From a checkpoint of a small image captioner.
Model: encoder arch vit, encoder activation geglu, encoder patch size [4, 4], encoder layers 8, decoder layers 10, decoder norm layernorm, decoder activation relu.
Training: 9400 steps, batches of 128.
Data: trained on photos with spoken descriptions (Open Images, Localized Narratives), 203450 training examples.
Rows from block 4 of the image encoder of a small image captioner, named by matrix and row number. Rows with one number belong to one neuron. Each number is 500 + 50 x the weight over its row's rms, rounded and kept within 0 to 999. All counts start at 0. Numbers have three digits each.
After each neuron's rows are labels from the 100 images, of 14976, where the neuron reaches its largest size: "top examples" is what is common among them. Only what is clearly more common there than usual is listed. The data: photos with spoken descriptions (Open Images, Localized Narratives). In brackets: how many of the 100, against the usual share in percent.
# gate: MLP gate (encoder.blocks.4.mlp.gate.weight, 512x256), inputs 172-255
# fc1: MLP up (encoder.blocks.4.mlp.fc1.weight, 512x256), inputs 172-255
# fc2: MLP down (encoder.blocks.4.mlp.fc2.weight, 256x512, transposed), outputs 172-255

gate.157:484483543568505576427447490488405488468525559599478484453492396423502469503401495507467552510589486519437457584550506500490472474396470544470431524500490492514545501467524446519498567432532551491598544480411459582519518440493472527511441492516517489474
fc1.157:556544513583495468530520467406468430449522575547479512440449508464571464520419463520471538556578516470470500605489489497486512511438443477457421570478438439497545420510563521517449552496572527512560552528501484510418484459513474498517511466512555489452
fc2.157:578477447373574506561453551576548618508470524543506572540524479468449534458495459545601529568474580490523456532439533498522488502496578460540476440505509445536390517580563572539495538484423519473505409591454483491502491462477454480546587355504459479580
top examples: text has "wearing" (29 vs 12.2)

gate.193:515547487539492487571478526430423533520506425601578561438472411444549468556541580503505538524521545482425513483512450541483480502535537558476527583531490500571434493429591464553456467470545473429458492508434481531442537489505441424473542525611520441567
fc1.193:498596498557527462560477584449451538448542499564500506450493488493447491532482577530538585486452613450498481544549405481514560473484463518507485554529526498549483499417592451568475398573532445451529466422436493503439409500501405421441465550525464510551
fc2.193:452440479489542481514471452460597515420484444436564495481447419597533489499425447477545487598433561556483451557540496532550456513491507451489396460490483418504489557506520433600556456452430504522576420592469469487514418509547491474586477506624503425499
top examples: text has "people" (44 vs 21.4); text has "woman" (27 vs 9.4)

gate.119:504578458573500515408626538495556533478526579553495529479448401534639478468471566438561517414500422574516582455505488472487456479564579513390431475500445510465449481558426543443550451450608554495477402504450462516485534615417514474466515417566507472433
fc1.119:509446478474440515415659502455587524524497572507495442591466440469465566559427509460496521404339518537574482412474477538474473568527483492459542517531487474504469463565515499486579429475557546492563470468519423561530465576432472439438544516531544476521
fc2.119:418464489490536451483557446545581522537512480415517540561504448436527491505492476442542512448527438473531481554507516517463440475597677509388489512528408556435500534407429505533512495494508460372489536472506516490520482503556542438554466492487521487501
top examples: text has "sky" (72 vs 25.1); text has "trees" (64 vs 27.8); text has "grass" (32 vs 10.2)

gate.169:478641523588462528560447565455577461474580405518546492489474544420460475515438462577473482576541519481506455464500524436460547542585570530528499496523389477484375557482408497507578573529579498445506527495479417473467632462488447513598561435458459572428
fc1.169:501485464469491488513496561573592516484544491569509462550505412530529446435586532601471545528481559514508459511461451478424420526404577476559519465530498492523533502537596532511464572523638449555459538561443522442548559552461558413426510435547499504554
fc2.169:546433532477478546528433530437482514435544449574535561472479405575522473506506528488524519471523534471528543529516560622575525464445376593426460501462453552535521459423580477518490490490519539501499471482494514423487624497523526500479490453426475548519
top examples: text has "man" (45 vs 12.3); text has "wearing" (35 vs 12.2)

gate.424:569485461468496511447546457492509553515494553377562520452467504434594576519419396533488418543464532489498527432556657633507485525509560529539549447509470541510465531551500456525501445459442538450495438532488432419509482591527501535496513436613527536478
fc1.424:516552436481515451527455422494472492571465492426490529457487495397522592509350421523440460533504521529478530481471516550451442512466556452493590526556473555516538589555499457497461556493494483484485458574507483467541490604476505538469498397485438512448
fc2.424:384433571539550545492542472454520538448473529645496467502461442472367511475522551488515449440591391531439488550503516564558657493478539485413444528487543560543537502581520413546411556502530558441488536566480538538529501490419508517448447441484457547506
top examples: text has "wall" (42 vs 20); text has "white" (28 vs 11.8)

gate.124:550492560537498490416443488495406442469484523557476540422514512509484455554505437553537495604461467444549443539564525548486429527486478566460549523557500511463528545372515485437454521489508511531402490502432479496513556525494465468471382494467555497493
fc1.124:490589555485521580516614515466450494571526469477554564539507469448506468410445480552528559446462402512558524518467490470551507478419487437504493546511516383463483482672465511496511465488535460427440457511566503467482478514581511510547571530471543570497
fc2.124:471605500444579457491537504429495510459489549520584485454552487457496383558474516497512526583509612462463503591511532478557429466447479589366515519472458501481416557516504522506531435483541532431546489578542552522552497472517360508540532446524444535552
top examples: text has "two" (27 vs 11)

gate.120:494548553508572548500492481470497494509542500541475503525471388586453537447379472616443514502376536525472563496398489465416454505467534425512488477458519493458513570479477543480482551490534623546569425457521512582512508407480485517487491480501505545447
fc1.120:545425515426467560467423454406522451455511426545525501491495521546553481455493414574575462442455566472489579515558547492436467540512444471519513462554497566470511551460505459495573517509494534401538443392539483567539479426589496485468463503644514507498
fc2.120:536424508529457518476514521449346541515474593464498476438490462473552470405469482531409447526419552483529510571484479544543444405559467444489529572592447476478508526443471480624428476482565420568557466519584478542520552505478521449438445485516469537429
top examples: text has "trees" (78 vs 27.8); text has "sky" (62 vs 25.1); text has "grass" (35 vs 10.2)

gate.299:507549453506414495520612515413549467465551466493576534499553454486589513483550466465565468493490544476526462601441599476523535529461514473527512492519426474557511454487433466500509469531488509528493461435535467451486530472471501540568513519529467545508
fc1.299:454485504419513458566472438449486416579401504428402500584490511495543460515541505528564543421596504501502450457507484570509452366545436535482570490537490447579550466605501533500551474529519595507516398633469489456512515538495612482432508494479538485446
fc2.299:469489525532569446599531506475479607515451568464467465518475525497495433502540419598458450448446478498510471528497429470403523498450518473432412412553432453499501392525529446488556458434479411529588469533499525509493480423494546500496482500522466495435
top examples: text has "sky" (58 vs 25.1); text has "water" (25 vs 8.2)

gate.183:442471511425562462488477520525465630504458464539487499558466508454461442489561532526551489505515486470474588525523366570515447527536512471504502454491475507498407478529523564486522488535471500496435528502567479477583603539455499491506489508530476557576
fc1.183:515577525554553444431579539553515535594581496464461478534462624606501484453465500448548492462505479511487480436439569543376489548438516516470467523459530460500502551535527532469462619483492316501542499478491488462513388475516477465465500496491480504457
fc2.183:506367535485472532523509554473538471500461540598492519482553511490465550503527522443453483526461502428485561502510453635525476462480509435503538526503479482530487442557479569473462462492439382476597596557565428465544544491516399473499402474503500595595
top examples: text has "people" (49 vs 21.4)

gate.485:507427492502502565361549440510486515489560491495514524519511452537503449471570561539540455534499470550447533524505447447483556462521522531507426574493509509587559477390442564593517470469463564436572533460564445461475576479475401553465574429547473494534
fc1.485:519543601489452541427618488444540464487562503613472531538478577587513571565569482438494448508496429522574519499473409530520558567445552527498473469526583525478539534518410514498513566525443441472446493433609557528525376465424375498459555521505514525491
fc2.485:456443402515465563509548521519540513561492463543539462523510399425598435468482475517476422556491484559512566465451471562484435474407604523515451422431490432436515557484500616487617525554366513452518526584499532518435420488472478539533580509527490562559
top examples: text has "sky" (58 vs 25.1); text has "building" (27 vs 8.4)

gate.46:523518582540566506499518547486512409432498467484605573493528514471565479466446500553497489458504448475591547408494518489518511556553612534497519496512483564516500518533402487491541564469561642460526545421520464491406666494470448552545503511525496556364
fc1.46:522442408438446471414500559557449653508526476463457420503463479452484514489531520491434508543495513478432489567541442527468514396514471427540467582501515404553552539493554554526428533511499370567497461569467541490553418520478517467434432468530601502518
fc2.46:515446486481583474446476515526471499542573453562564466472364448615468559508533549537489452487526553487618496478571546432470516509368442486534465510499505526435574603463532475480433450474546543483493474591510540529494511504440470459440492508446532468449
top examples: text has "trees" (56 vs 27.8); text has "grass" (36 vs 10.2)

gate.6:475556543522421529444492539526519390506580534541594535488438430474597544504559401566495513568492447514473540506559533427547508549376571441530589493471474444505621469436498482463533571515572465440513514556517523549468578484654490497520483565573510482439
fc1.6:570577448437439551404465554480417656560478411500425476453582551546474477539426542529573492539524444526458533525418518500572552438498460500423462490500541481474475414608539500549429544508487603581478545502524474416466477456496409545591524485467510542457
fc2.6:548522500523483483421547418508517449505517533525505544443479511540533500540412553507421399490450513536629479600540556410490527543544489415564544577573475458437511554412558470470532471466470536506570492398524535522458466451615494582418553524678595477440
top examples: text has "grass" (26 vs 10.2)

gate.82:506539419560455553498537557489483515509517455457495555415454500489561571531495553612525494555512459539535474508510510453510508533538502449488448506528490461532459474542416507461476460457499608489559501519460386437405612541483453450455529347593535495526
fc1.82:472489473557548456514423461489486477482479475511507461595539526574566519488550421551434490466576444502525543453468440472564524471408504505442456462434475475614487530553526473505496541514450465457479574485494503500519453566440423549529507595548523501437
fc2.82:550514498508572516481484524483575466525466560516475489543495592554519521506468425439563494428467600460455475495468479503405546498429615446459433445501530538485541488552496460496455525537518498535601547508494438440422564540422520598428551533469566489438
top examples: text has "wearing" (37 vs 12.2); text has "holding" (37 vs 16.3); text has "man" (36 vs 12.3); text has "black" (26 vs 9.7)

gate.388:520476463532511529460531555495507509376612411427503496420506398446562490455535534497505599513613507471463513415466526377539465603429571485427528587494524481395509482486454479445551534521582548497669540507522481480478679476487470487512603534581486507489
fc1.388:560436513585608423489446581596565547372488480449580498592529511464593370556601501500602472562564482501536474561491486475525500347505553563563577455575563417525448478498524464529528476455443553468525480430568524453431528494487505441500548461560485481485
fc2.388:513463558468542589476480481591402630433480538475485452440529500473375510521519531506476495491457529494419615503457508545487433535560548451528561523490549539502542502439456343466523566511501530555459478430551486418448547511459585492499594470588502468466
top examples: text has "grass" (43 vs 10.2)

gate.47:529531426495485597525480505598508491471556423427503481540475486589545464503454541566522489516440467573566489466545509522476546491493534520481553556446509462629455593547466512478499479405576412457374559488436475430581527489470390533385415447469485550510
fc1.47:540510462470467589509494526557547496449567424421487506587481503557532535592444492520491460559433447542588501494553461528482579469489502539466588608474503515600469614517505522464497471415540383453342547468425435477548473486447361569396448483449495501558
fc2.47:503555513538526472492488481499516472504462462388457483524573518528556452507653453414607435495505512553435501487474522592445505481494563352473495373491478521484427534540534375521506481476466503525558472413418399504503436491459427521482418508478476530494
top examples: text has "guitar" (45 vs 2.4); text has "man" (45 vs 12.3); text has "holding" (44 vs 16.3); text has "playing" (42 vs 3.4)

gate.265:417487449495548497425515467512528488519599514467498471496518418561510541491540593422496592473618470503415437461469488508508474471508533438511538527377470492502469551499515522482495460544479563436485566466509423447547509494509400451534494463561523467495
fc1.265:456457488537528526476535504537490505480517527464512492492561466522525559474522550402479594475597398472434416476451512522542451398491476407521539479360487552490489518558479549469537472609421550429510536466528413459578430500456478467465512474508532467498
fc2.265:479523470509453494495548457487440516525551524414478582490552507491418483444595484518575491505520635521387526495444384507468460441558566420473493504440564549522512474538576556458548526607471499543474538449484558397500491443487543533549607412503495627528
top examples: text has "buildings" (34 vs 11.2); text has "building" (26 vs 8.4); text has "road" (25 vs 8.1)

gate.285:534464578486513562487534503537544546453479546571480564429496582480638487471451503584560510491475437508597543476519547441503581534516494506416465474466464483495474459423448516484442509468534567484548490511490415425440627584479500599531555526502578505523
fc1.285:487395531587487485563531525500514488528473527552464513420494479436533576469532590545415613551480455467601459443444491465592538552444543488439530440543534484527571501410559468475499490478538452540465515527487441487439510550489439463451445604477514525425
fc2.285:480493494468440513470472448493454513525531478529595419551481529396493454473421515421429469490589508465546416494510499625566450392504487502445569557473596421545545552560492484512433522525538436480569548417474483506520484506556617527490567462517492532512
top examples: text has "grass" (26 vs 10.2)

gate.405:479556581469456449443516451503603503444548505519525475524571595541519563435515523427566433453509567518591487519512446493525507408445569596543609559506458553459436602491440425448562426561510524493479400456465506456458540461491501530477534468474515561468
fc1.405:515501504433402378418499491546510548530546537445491414544536532559506533415495513510571380493519487501594403548530461451546530426511487505483588545524511620441471582542540464422549480473539509459438451463476564461481517489516534549448504458438538548528
fc2.405:529454574466496515342488403553468506484600489506532497558532494426510420484475464496467466490590496499386516487451534538473493440489510568531572464502451498544497608565432439528494441567519459584528472457542494473543444421454476483531521472513517514442
top examples: text has "people" (63 vs 21.4); text has "standing" (52 vs 23.6); text has "holding" (37 vs 16.3); text has "group" (25 vs 6.4)

gate.493:521510507556458541437459414481532559429574520585472519436444510508499407511516583446442529508513533560555582408504515445506535483582556452491476480513463476490491524400523494508547621453572578464542465473503468458470607447447466472532492418511527475502
fc1.493:492583464476490507515462410439498552424514465526556465529441594586454425581503481457408531490495494488469563386532475461453551393498528526538510497512483390424501490473543455541560469513546585409564482505495528560562382471466449403526525454489483461513
fc2.493:522449493564534505572556535494504513404474575546511507499544496552601436600485471723498505520462457483539523475477521508561486495525471546522467491500556543413439575449412498554548511532465513496515480574559439564475448551459431443508518481512513466489
top examples: text has "wall" (41 vs 20)

gate.437:482548420468484439589481537522457482492560506468445461542538590531454564481526571523369510415513536448409490530404483476446513536520460520503564470428511514519398455549555538521439470481518485545508588544477349506592541593518560457544508561454520555464
fc1.437:472460525466508577481468443555493488513481518566519554494528457467525412544520487516586493644471470478493478448583507444537517517550506440474480549605469507392538551464515561497508538483485516427518473510437590510545510465437524464483513426560418420472
fc2.437:474501528568552565588469422483516490534466501544447450535494548502491488504482440572564502442525466533510564541501443525393427506522448466593533520399528529453517562404442468518473517527500592491555621523551500485472409499458540499414538503557490501546
top examples: text has "white" (44 vs 11.8); text has "black" (42 vs 9.7)

gate.297:536523466493545486389459507572459444531537546479582507459488475511594375441543377476511523519544473458530502543459552540515539531567545539382474469415467442391426535443534478490435520525474545546559464560504470588393395502547445475566570488434501457470
fc1.297:444472497498452581638536474400519494514427473506500502559516513523419613574428592456446518495500545498494503523554479540522462518481500496553511596624514581599559546450483527482586502506573542452478493491580522439526620496434548495435487498523529619517
fc2.297:460478490497517568411498533429534480560538538580504511491510584536530475456491471499526412509549458474502633446414562445410486553464575428472446536548526472528419480436496493547524472523482451469494534546528419400475557467488449531476366547465436459578
top examples: text has "white" (37 vs 11.8); text has "black" (36 vs 9.7)

gate.96:546573468458514517451567528462513521461474480470558556426477548502545441538537503589532391558597494522569499461542589552489516604532507472507509498452490555536518497448504533469429561457497654459619501521489396462461713507543481516527566424494493537478
fc1.96:511450522427544496447438526475478529507502472493508509511514517443571476476493505433488457552491406578473455558541547541432484556457548506420533491501469485559506547592500566533502567500459388566493536511414514481522384425423498449466535494485497439528
fc2.96:439521462474431517427452461534446545478459518550569602533475479434486616536501440582447474495463516548468506363512499494519476427450462509454536510554482392539413530528581533468401409477406555440487447452515403513601489415536571426448625499520459453550
top examples: text has "man" (32 vs 12.3); text has "black" (30 vs 9.7); text has "wearing" (30 vs 12.2)

gate.22:451474378502488513528412401472498526468524478487525492575476564476501464453556473558480416455497515469560524526502468520473386518495490475454533551475505455545475477469410429560492429467519361504423624460524507474545616505526417491555563576443540451624
fc1.22:481505423559501515530440413535496548484521533481480471592470547561499486464545472529530459461540483448512542539468430477524408501488461444434562589455500488533471461429449446569480454467461340503395591446493501546575549530512365509585550549463557448660
fc2.22:457434515488517516485433511485566540524398507528499433466410433543554546483461518512516542425487440508497483519559549579481500470473496428542507485488514492526562524502466468495556388429519476476481499462564501527527465502598436446592536469453467507471
top examples: text has "flowers" (39 vs 3.4); text has "plants" (36 vs 10); text has "leaves" (25 vs 2.5)

gate.365:515622473496537602499571507485514522402415470484547496454469526470562513519539493603500495477587478511558484492568535492448558573565538460511453518510537514469520536533461456430500515536472613484635504506499368420428665444489487544543504406536523486447
fc1.365:435448568533461507474532506466541535496478433537557481417459444467490540514643525461492486564437550504523531461528481542506476427465523466554487510542445586486527429567497446513420497488605378435353457540477516519525598502477586412466490368504484528507
fc2.365:443496506468436431538524470541501523534467555450565501479402446471520551541477400450564512544416590478519572594528475473598522422533485534515537512573523474374501483467476563524405431507462452489453471473494472506571477435517461586359475524365451458407
top examples: text has "man" (44 vs 12.3); text has "wearing" (34 vs 12.2)

gate.240:526447525527485506560506584523417539467386465530534534441495646553633457502609549557477543503511479527523498402537553475573457536496641526528448485507486527487434491438455430509540523427520509469453510519513500537435549509475417530470435386422565459492
fc1.240:499481595547546474562519536487517516525436461485498542538532630537543532567582503503520500492437511548578457425603505464477529537482537479474418499501515483495412454402456450498445399445447588424460552531490482518439421486452458545504451422467463498559
fc2.240:456562412459496463497519472497572639480520532519540571556501529479473541464571436511545486501611461410447478538589451522445529460542514478507476459549461522557495471462487486513544549442459523481503567520541519466489466487446442446460537529439447451527
top examples: text has "sky" (54 vs 25.1); text has "grass" (28 vs 10.2)

gate.171:539552379502438536591482481510540410547599414512520547440492588562535537523432440417549486476564502549412508515494490570493515451491380513521561475480452536498576501528468476488473479552539436426505508553467464475451575524529474490515481542540534551563
fc1.171:429528539516498559456522454541500568383601441553526526477451567506440548498531504527471560461549485518544576606602491492447497476598433479606498510468566528548523475552504479530530418559507403510444608439467501541479470516497466407508492573624467450486
fc2.171:480457573460513612519496514434501478500421449489513466525458499496451488593550438452546552575578490514470415493499487528471533583446569548410446457487506475567556467480543494654508591530465483491551443612484512508463464457504523496555491397576591529531
top examples: text has "man" (29 vs 12.3)

gate.32:516557468599532565565518485470527589569570525652537457525470568436433577515570451450544429488544484492628430405462397539523528518467508447487587466457536440532470501429506508501583521483462476491390543488517410524561595430555559510549549498419544452499
fc1.32:514534487596538562588577476463502585535522500586513416448477542419409618493612415397460486478532472494602437456463429510487473561457532476411602473476558492535524486461504494528633512490399432494432521547515513529521509495626584501587566507453551454512
fc2.32:505563462492581518490531429407439569510513479555446496514553528465409539478436584399433461486499443459495474398469438518458516516518524483483501512507465487472557493480592535503544452377468486474559399477445474532591533467577567414548472470514522462521
top examples: text has "flowers" (36 vs 3.4)

gate.283:453545437486462419470544504411461510475520376547435567547477525491534550500558493474466389471519513453498443454601550425499560536489429507454516581471448450437600520542553484499517608476523571507482531539541544587506579599506483491537598522488513596546
fc1.283:483515438474466400483555525498453513516454403465438612512492533510529558544526448463478437488519502481432460427619552382530510442506447478495447532440415505453587502509473495477546497499559573523554615571606491576563464531450467489516551534489531543478
fc2.283:493474528527510542497478497472498468410543504459523489456478548426523336491553389554520505511530617504577572519585539522506496539572496463524443496492463545410594499508529398468575523475484433378503509541504517562515460455559539548507427444452538574565
top examples: text has "man" (42 vs 12.3); text has "wearing" (41 vs 12.2)

gate.442:566584553524501545544552503469515560488526468569514544536531559422531478444496476517439561417469427500544492468522507483444513480509511495498449500445456456436395551463433501463554547509527557552439531410478497592523551457485541556574576463465476517434
fc1.442:486458439543480428552496491526584528502397431529488507447567455437430459551501551600485598517646539557424524423501492422429522540448473465553425510527556488546585505469496563461470545506524400572508469499447482528493554490454461487472451533518484485518
fc2.442:462571461474552443553551532496550458556509597478504440440488441471558566411505500557506535527442360505640483536492561420487495510463493456491589562515473485552489405488537540546525539463490448455401469536531542519458484590472500530553403478544488512482
top examples: text has "people" (51 vs 21.4)

gate.276:477524466358452504494561482521427497471419519599577574476538531495592464498487529580463449412513423460576584450495471492464419508452555527494447540479492489455443508512390547538475526505541562479527585531496425493444614504458522509541511408511556514576
fc1.276:512447426474576483490487485522544460431560433461539510592501354548588528526567430433492496567535462494525454551566518477444634513562469459544547433489533476438572545509542417459599496508469524477488409451456577509546589434491521512510488468590496478449
fc2.276:502620520542482468588580438442527421569576539486409532475444438477442567561520490478561464465472477529525533567459530583567560477516416477530536448520450486454435478489475463455508473540526579472472389459596482482516506482424508572491490578414498462522
top examples: text has "man" (34 vs 12.3); text has "smiling" (26 vs 3.8)

gate.433:473587428495502503471539474486451507417558441551483524491506457459504586504551527476458509507485462498444604479490530458477521592584470500456482489500492542503508491526462544474519514488389602455469513620544462511463506461594432635556535502482485473518
fc1.433:470493458451513530562485427485495538486468503566500428504502473477534573433519451442424469486429479515451587545424569502543560573559452499427486488551441495587502507523488543487479543453304553514496503596565506531531446462628459560493619475487496476523
fc2.433:509462472560438549454520401392400541506500476619479514463537539526508513454538402553510457509619519468543535578622521513532510363495478555505540528532484448420499477377530506585553489600444472484564498418452530542423587586493477477519514493454479558439
top examples: text has "people" (49 vs 21.4); text has "wearing" (32 vs 12.2)

gate.429:443481450426466503461466591530545573586502384483503479468500482500545546456513500497521454511513465436467457487440560371454499537394504450496556501484416527571539469579545509492555552471595469506507456504572554493461531447429492431514523479520559461586
fc1.429:523533540521508556524516386487538400386520615534483465497490350498435459495541525531471572548455552540573469488489427620494458553504546556436493517491592431496410554410492482569472503498516599497486557532354529489543509509536549531502448490541413475533
fc2.429:542447495492513481490535492474525528601449508465537546468494506500477521560433504441434553580470526531527504555415415466438396487534467568487531553556546543553571529562605541406418487575448511548535350526609494478533489519484455502480468511461494468473
top examples: text has "wearing" (43 vs 12.2); text has "woman" (30 vs 9.4)

gate.329:536523490491514450447512528441432610470558473508510505459484525496557534487479460544544530395628440443532507431433515534509586525518526580556440505469507532458468515544482539485515539466563632442508509460605436537462567506499402543465504433635550584447
fc1.329:474565438521553495596534564516496452557446491525444562516549518464518477478563474507461424540447531496486439488560535462488422497474494473490521486510441406487470472521481557495445504520481462544457552450433442482487547416471436502619437629393492574602
fc2.329:443481419474533495499505500507567477497509499532560510467511495565517547531486495435452520485466501462486529464516496467440474508442410414506588461477597505393448557507483622378575517432492547559550511519477443467539486466425529535542559533491522517532
top examples: text has "sky" (56 vs 25.1)

gate.190:496425531544591548524429435408455546448442485413553522555485430447522449584535463618524510479562530470418608495564380497555537460581499551506556527461451521432538518465502590393432501568448554506560554466537465497514545462428566530444492338515627547489
fc1.190:521534538568467415472537491521442489461452543418446496507438441520650487411506480487604546461481398487568364523381532446501538491527465412523538524418573456467499565608440509523468534483474461562435456595478450564446447511507534497521507483493497521566
fc2.190:528453515532454479637521542522479516500435412505487482536469400488533489553487480433479473518444546447405588435489441484416452560407478499447536465496619444550544522560506533489480457481501523489461508518533468614497495441534519500405539506530490522580
top examples: text has "sky" (53 vs 25.1)

gate.192:492596516560561515537485473459430480437556577548464466470548507448556538533510488603508520435483535437519553525533530448505541518474487455455477540472428448482441493431426561540482578588501482513621590426511468421532582494589421461493481479452485515479
fc1.192:549577492548503479618574520462418566415486578550517468490468520487619521633446440566552499394485545488456498573556498519511575496400420405575509520436537410531513481506427456511455482562428413470540571486476495478555426548549465555512487549485572482537
fc2.192:552483479590583650500555424517477454503570560451564499422522539506506549498538556542439476545504514538449455462462502519542462476537460559465537443499504528537566524437532553427384531543592503428510421534517535513545546489512420494543566428452581384473
top examples: text has "white" (31 vs 11.8); text has "black" (27 vs 9.7)

gate.136:441491618518570580486617483475480531505545427542504487287582422527540470514454475473496581429451475457492540431521471478530429548454432495560443454515477527479498505420525513512526410538503570449450442469431447432521429473457478521475497467500458525583
fc1.136:450470560528541551513599478457481513515581454555523503343491489478541495479445487507486552481430477462518517467547444469519418601410430490477474414509423553504431500418472538530489445521515520459476437512441462454518429483488502536459517458487463517566
fc2.136:464534480523609495461525444479559522466502511462512422399574532474441553458494468642466523490550520473502523488500397405509488532502435443516495467507434523513472521485574530520524561460493550505454519537499444504477585523514454484471505507441546545490
top examples: text has "grass" (67 vs 10.2); text has "trees" (57 vs 27.8); text has "ground" (37 vs 7.8)

gate.14:508566514574436504533453517541511489376501459469448449471494521471577423490550464571526480463581475458534487530465626500480528506552534487479523542469506441503509575509401561473435503472521558489564524463522415511434691493517422440553512588541561435439
fc1.14:497439536418441580420470488537611519568549505558617461493497612487511456447628577489535480562557412556523445441565488556477550559519561474455531540478442590528470525581438485565445544520469527473504508498492464540454495442566531467434466431607492493534
fc2.14:567543497532519445503492477471525488479460624491505557542442496567503506539458412478557562460495596542511496605548553569486474509476575430507473506528589553388430500454543595492496441521477523458517498531431455511482506448484405478511418522427529561498
top examples: text has "man" (31 vs 12.3)

gate.38:503632454502487621487397534517458517557507580595508562567512467526514498514572404540546486399536417470498532447537444468532514471456520540507468495446467518546499480432365484516465525547539527393488532456468480467591517521514495459524456460620503471450
fc1.38:471424513485549506543495538479573440482510410471475490497530497525474483513564574549494461576493515516442506485497521564506492423485559519446569507538470474519578518513574508456520438403541500469503545514523589523430575482450390460453496507465482510484
fc2.38:542432513481467580422474430558549493525536414580496559446571547509484392462484438503570567444512496538424648488451570527580525446515461570462497452569447550532426496516516512547425485473513487492415506528515603495534527497539498549577578448617492469407
top examples: text has "trees" (59 vs 27.8); text has "grass" (37 vs 10.2)

gate.471:550521580540569558458484529512420639440563496465459460551571462441377483529417513590452503471447431545581531528551473497548448581470497568487502496435532530523491515419460566450495502499534472504576562551461465547485615472475438538512471629446461560411
fc1.471:473598525517494490538537476487544591448514460556434476540557512508393502543388473529376545542527524528589571496504459494488532499530540554408467508535495561502457494528497569406527450510531495532522552498527523458465491412503463450495527537501546512443
fc2.471:508431545525543480590429519529606548498618546462463537383504434587392567587588556533435473429490522510500452593435468533572486463488465562517462582472440593530556484501351547399413515480508409576504480570507588545492489445572447508458523459465505424517
top examples: text has "trees" (73 vs 27.8); text has "sky" (57 vs 25.1); text has "grass" (48 vs 10.2); text has "road" (35 vs 8.1)

gate.288:482545557465510440450499454465464558542476436519460523434432520635480427435495539391512514416490535489481444546476475551403502493472451519540540495471509536515514546506454493573441446554485590469458456536591518515542554489477466463522470536431461476526
fc1.288:478449506513537534376418480560540558547583449563518600483415555554560486509555591427496555463506540524490543450462430487531473489451553531527480405468449535584482487442564561493410470561460594444511482500530520507563469478527540459462522482574402500522
fc2.288:393479584487462484544500480485523582486532576515445529476541510442430579481446451548562487524556584498470523470441489568484508485448437448501513569475529462562481548489496535501523446576518501464486656527477476512581494457457465445582548551552445574542
top examples: text has "trees" (64 vs 27.8); text has "sky" (59 vs 25.1); text has "grass" (47 vs 10.2)

gate.401:566406477490494449474512474405550493398467630533459557414489466534489454549463445525524513474545472588574549520461509439483518493498528516462522481479461545449417518464537529470547518553505557534538496445548513583478623425548569561417541560600476510543
fc1.401:474457569456465521478492533508543501484582498551504581417476411456447463481564496467546548481523518489582417536447594483514561421522497418544484527443505516444528613577463491510460462527556400539475437451494510516535491559560385485467469560538590514479
fc2.401:567533472475515546465506509510433545544468455563537595466458442437543524432548479424493529482508412550638464562378450536463623472573467574473378490498527390454467517569508460429461509493450589547549567617567526494494539511532405543435576476495482515534
top examples: text has "grass" (30 vs 10.2)

gate.62:573460496496488477496530479565528429550489460539556570499491593498567471592519413474477406503532477492449457465539535496434493610547416519476428438519466517498547515477542400539457511418547524581561608498405453529487429529553421475499515572471516442475
fc1.62:526545587487565527545441522531484489490475565483549560494538524561564407550492516552479554550504510523456526521422520508521501544434563475538490457473542481522460476503444459512496453447460484584617554441471480476594353454530465477479412535552473428416
fc2.62:538502466465422522507522500590509507511481530449361511540488475553515573435517538410565442533522366510487461431508488447509510508501459571464548500459514499594488409543474497492466570462553558513433457477482497411505441543449537509427621572492508538476
top examples: text has "white" (30 vs 11.8)

gate.104:449512462483565491570509516490516462537522542523406550443465498425550566358515578460446513510566545469491421437567505494413518464539518562434602450501516571607466510463462444496539362517603554447505553508512452575463561469474494519547438441490443486557
fc1.104:572512498561461511428526560501528515444507484494563493507546459601465445645538425550537472578443476506499567518385528496577511506479515416547402523462431455480545513556549527466463658497436483503482448452487562376476471537487505529498589554510549534438
fc2.104:533432570500426540424487487478483514535508641588495595499490513455547453483562497466478472493437439434424531561528524489472475506519397526590431500505539532433490555467401452453499527501491426458564416421546462521558488562469424479490499550545491495379
top examples: text has "trees" (61 vs 27.8); text has "grass" (41 vs 10.2); text has "plants" (27 vs 10)

gate.267:539515521552478543516435418517492449479507501547449489566497522557616455501482479447505701559552481486489511407458420472531572461564476533476483444428456462496505554467525430447488526456518542471551451459529502447432498467461479373512539522509595504500
fc1.267:475519534561492534526461427487518435501553537549431451653528513558603408512524507487556546517495479471444481393459456443504577408543484520497464449517415491436500466485542446430459478468414550443587435426488531501452498464497453395433622518497565535481
fc2.267:507544535546427531419474598503408538548559472451558614426510497406500419479496473451559591490498513614431532531457421551539498483510475577438506548405492523499517497447490506582489521476491539501559447503557581506509482484558494489571396510577468498527
top examples: text has "people" (57 vs 21.4); text has "road" (42 vs 8.1); text has "building" (40 vs 8.4); text has "buildings" (30 vs 11.2)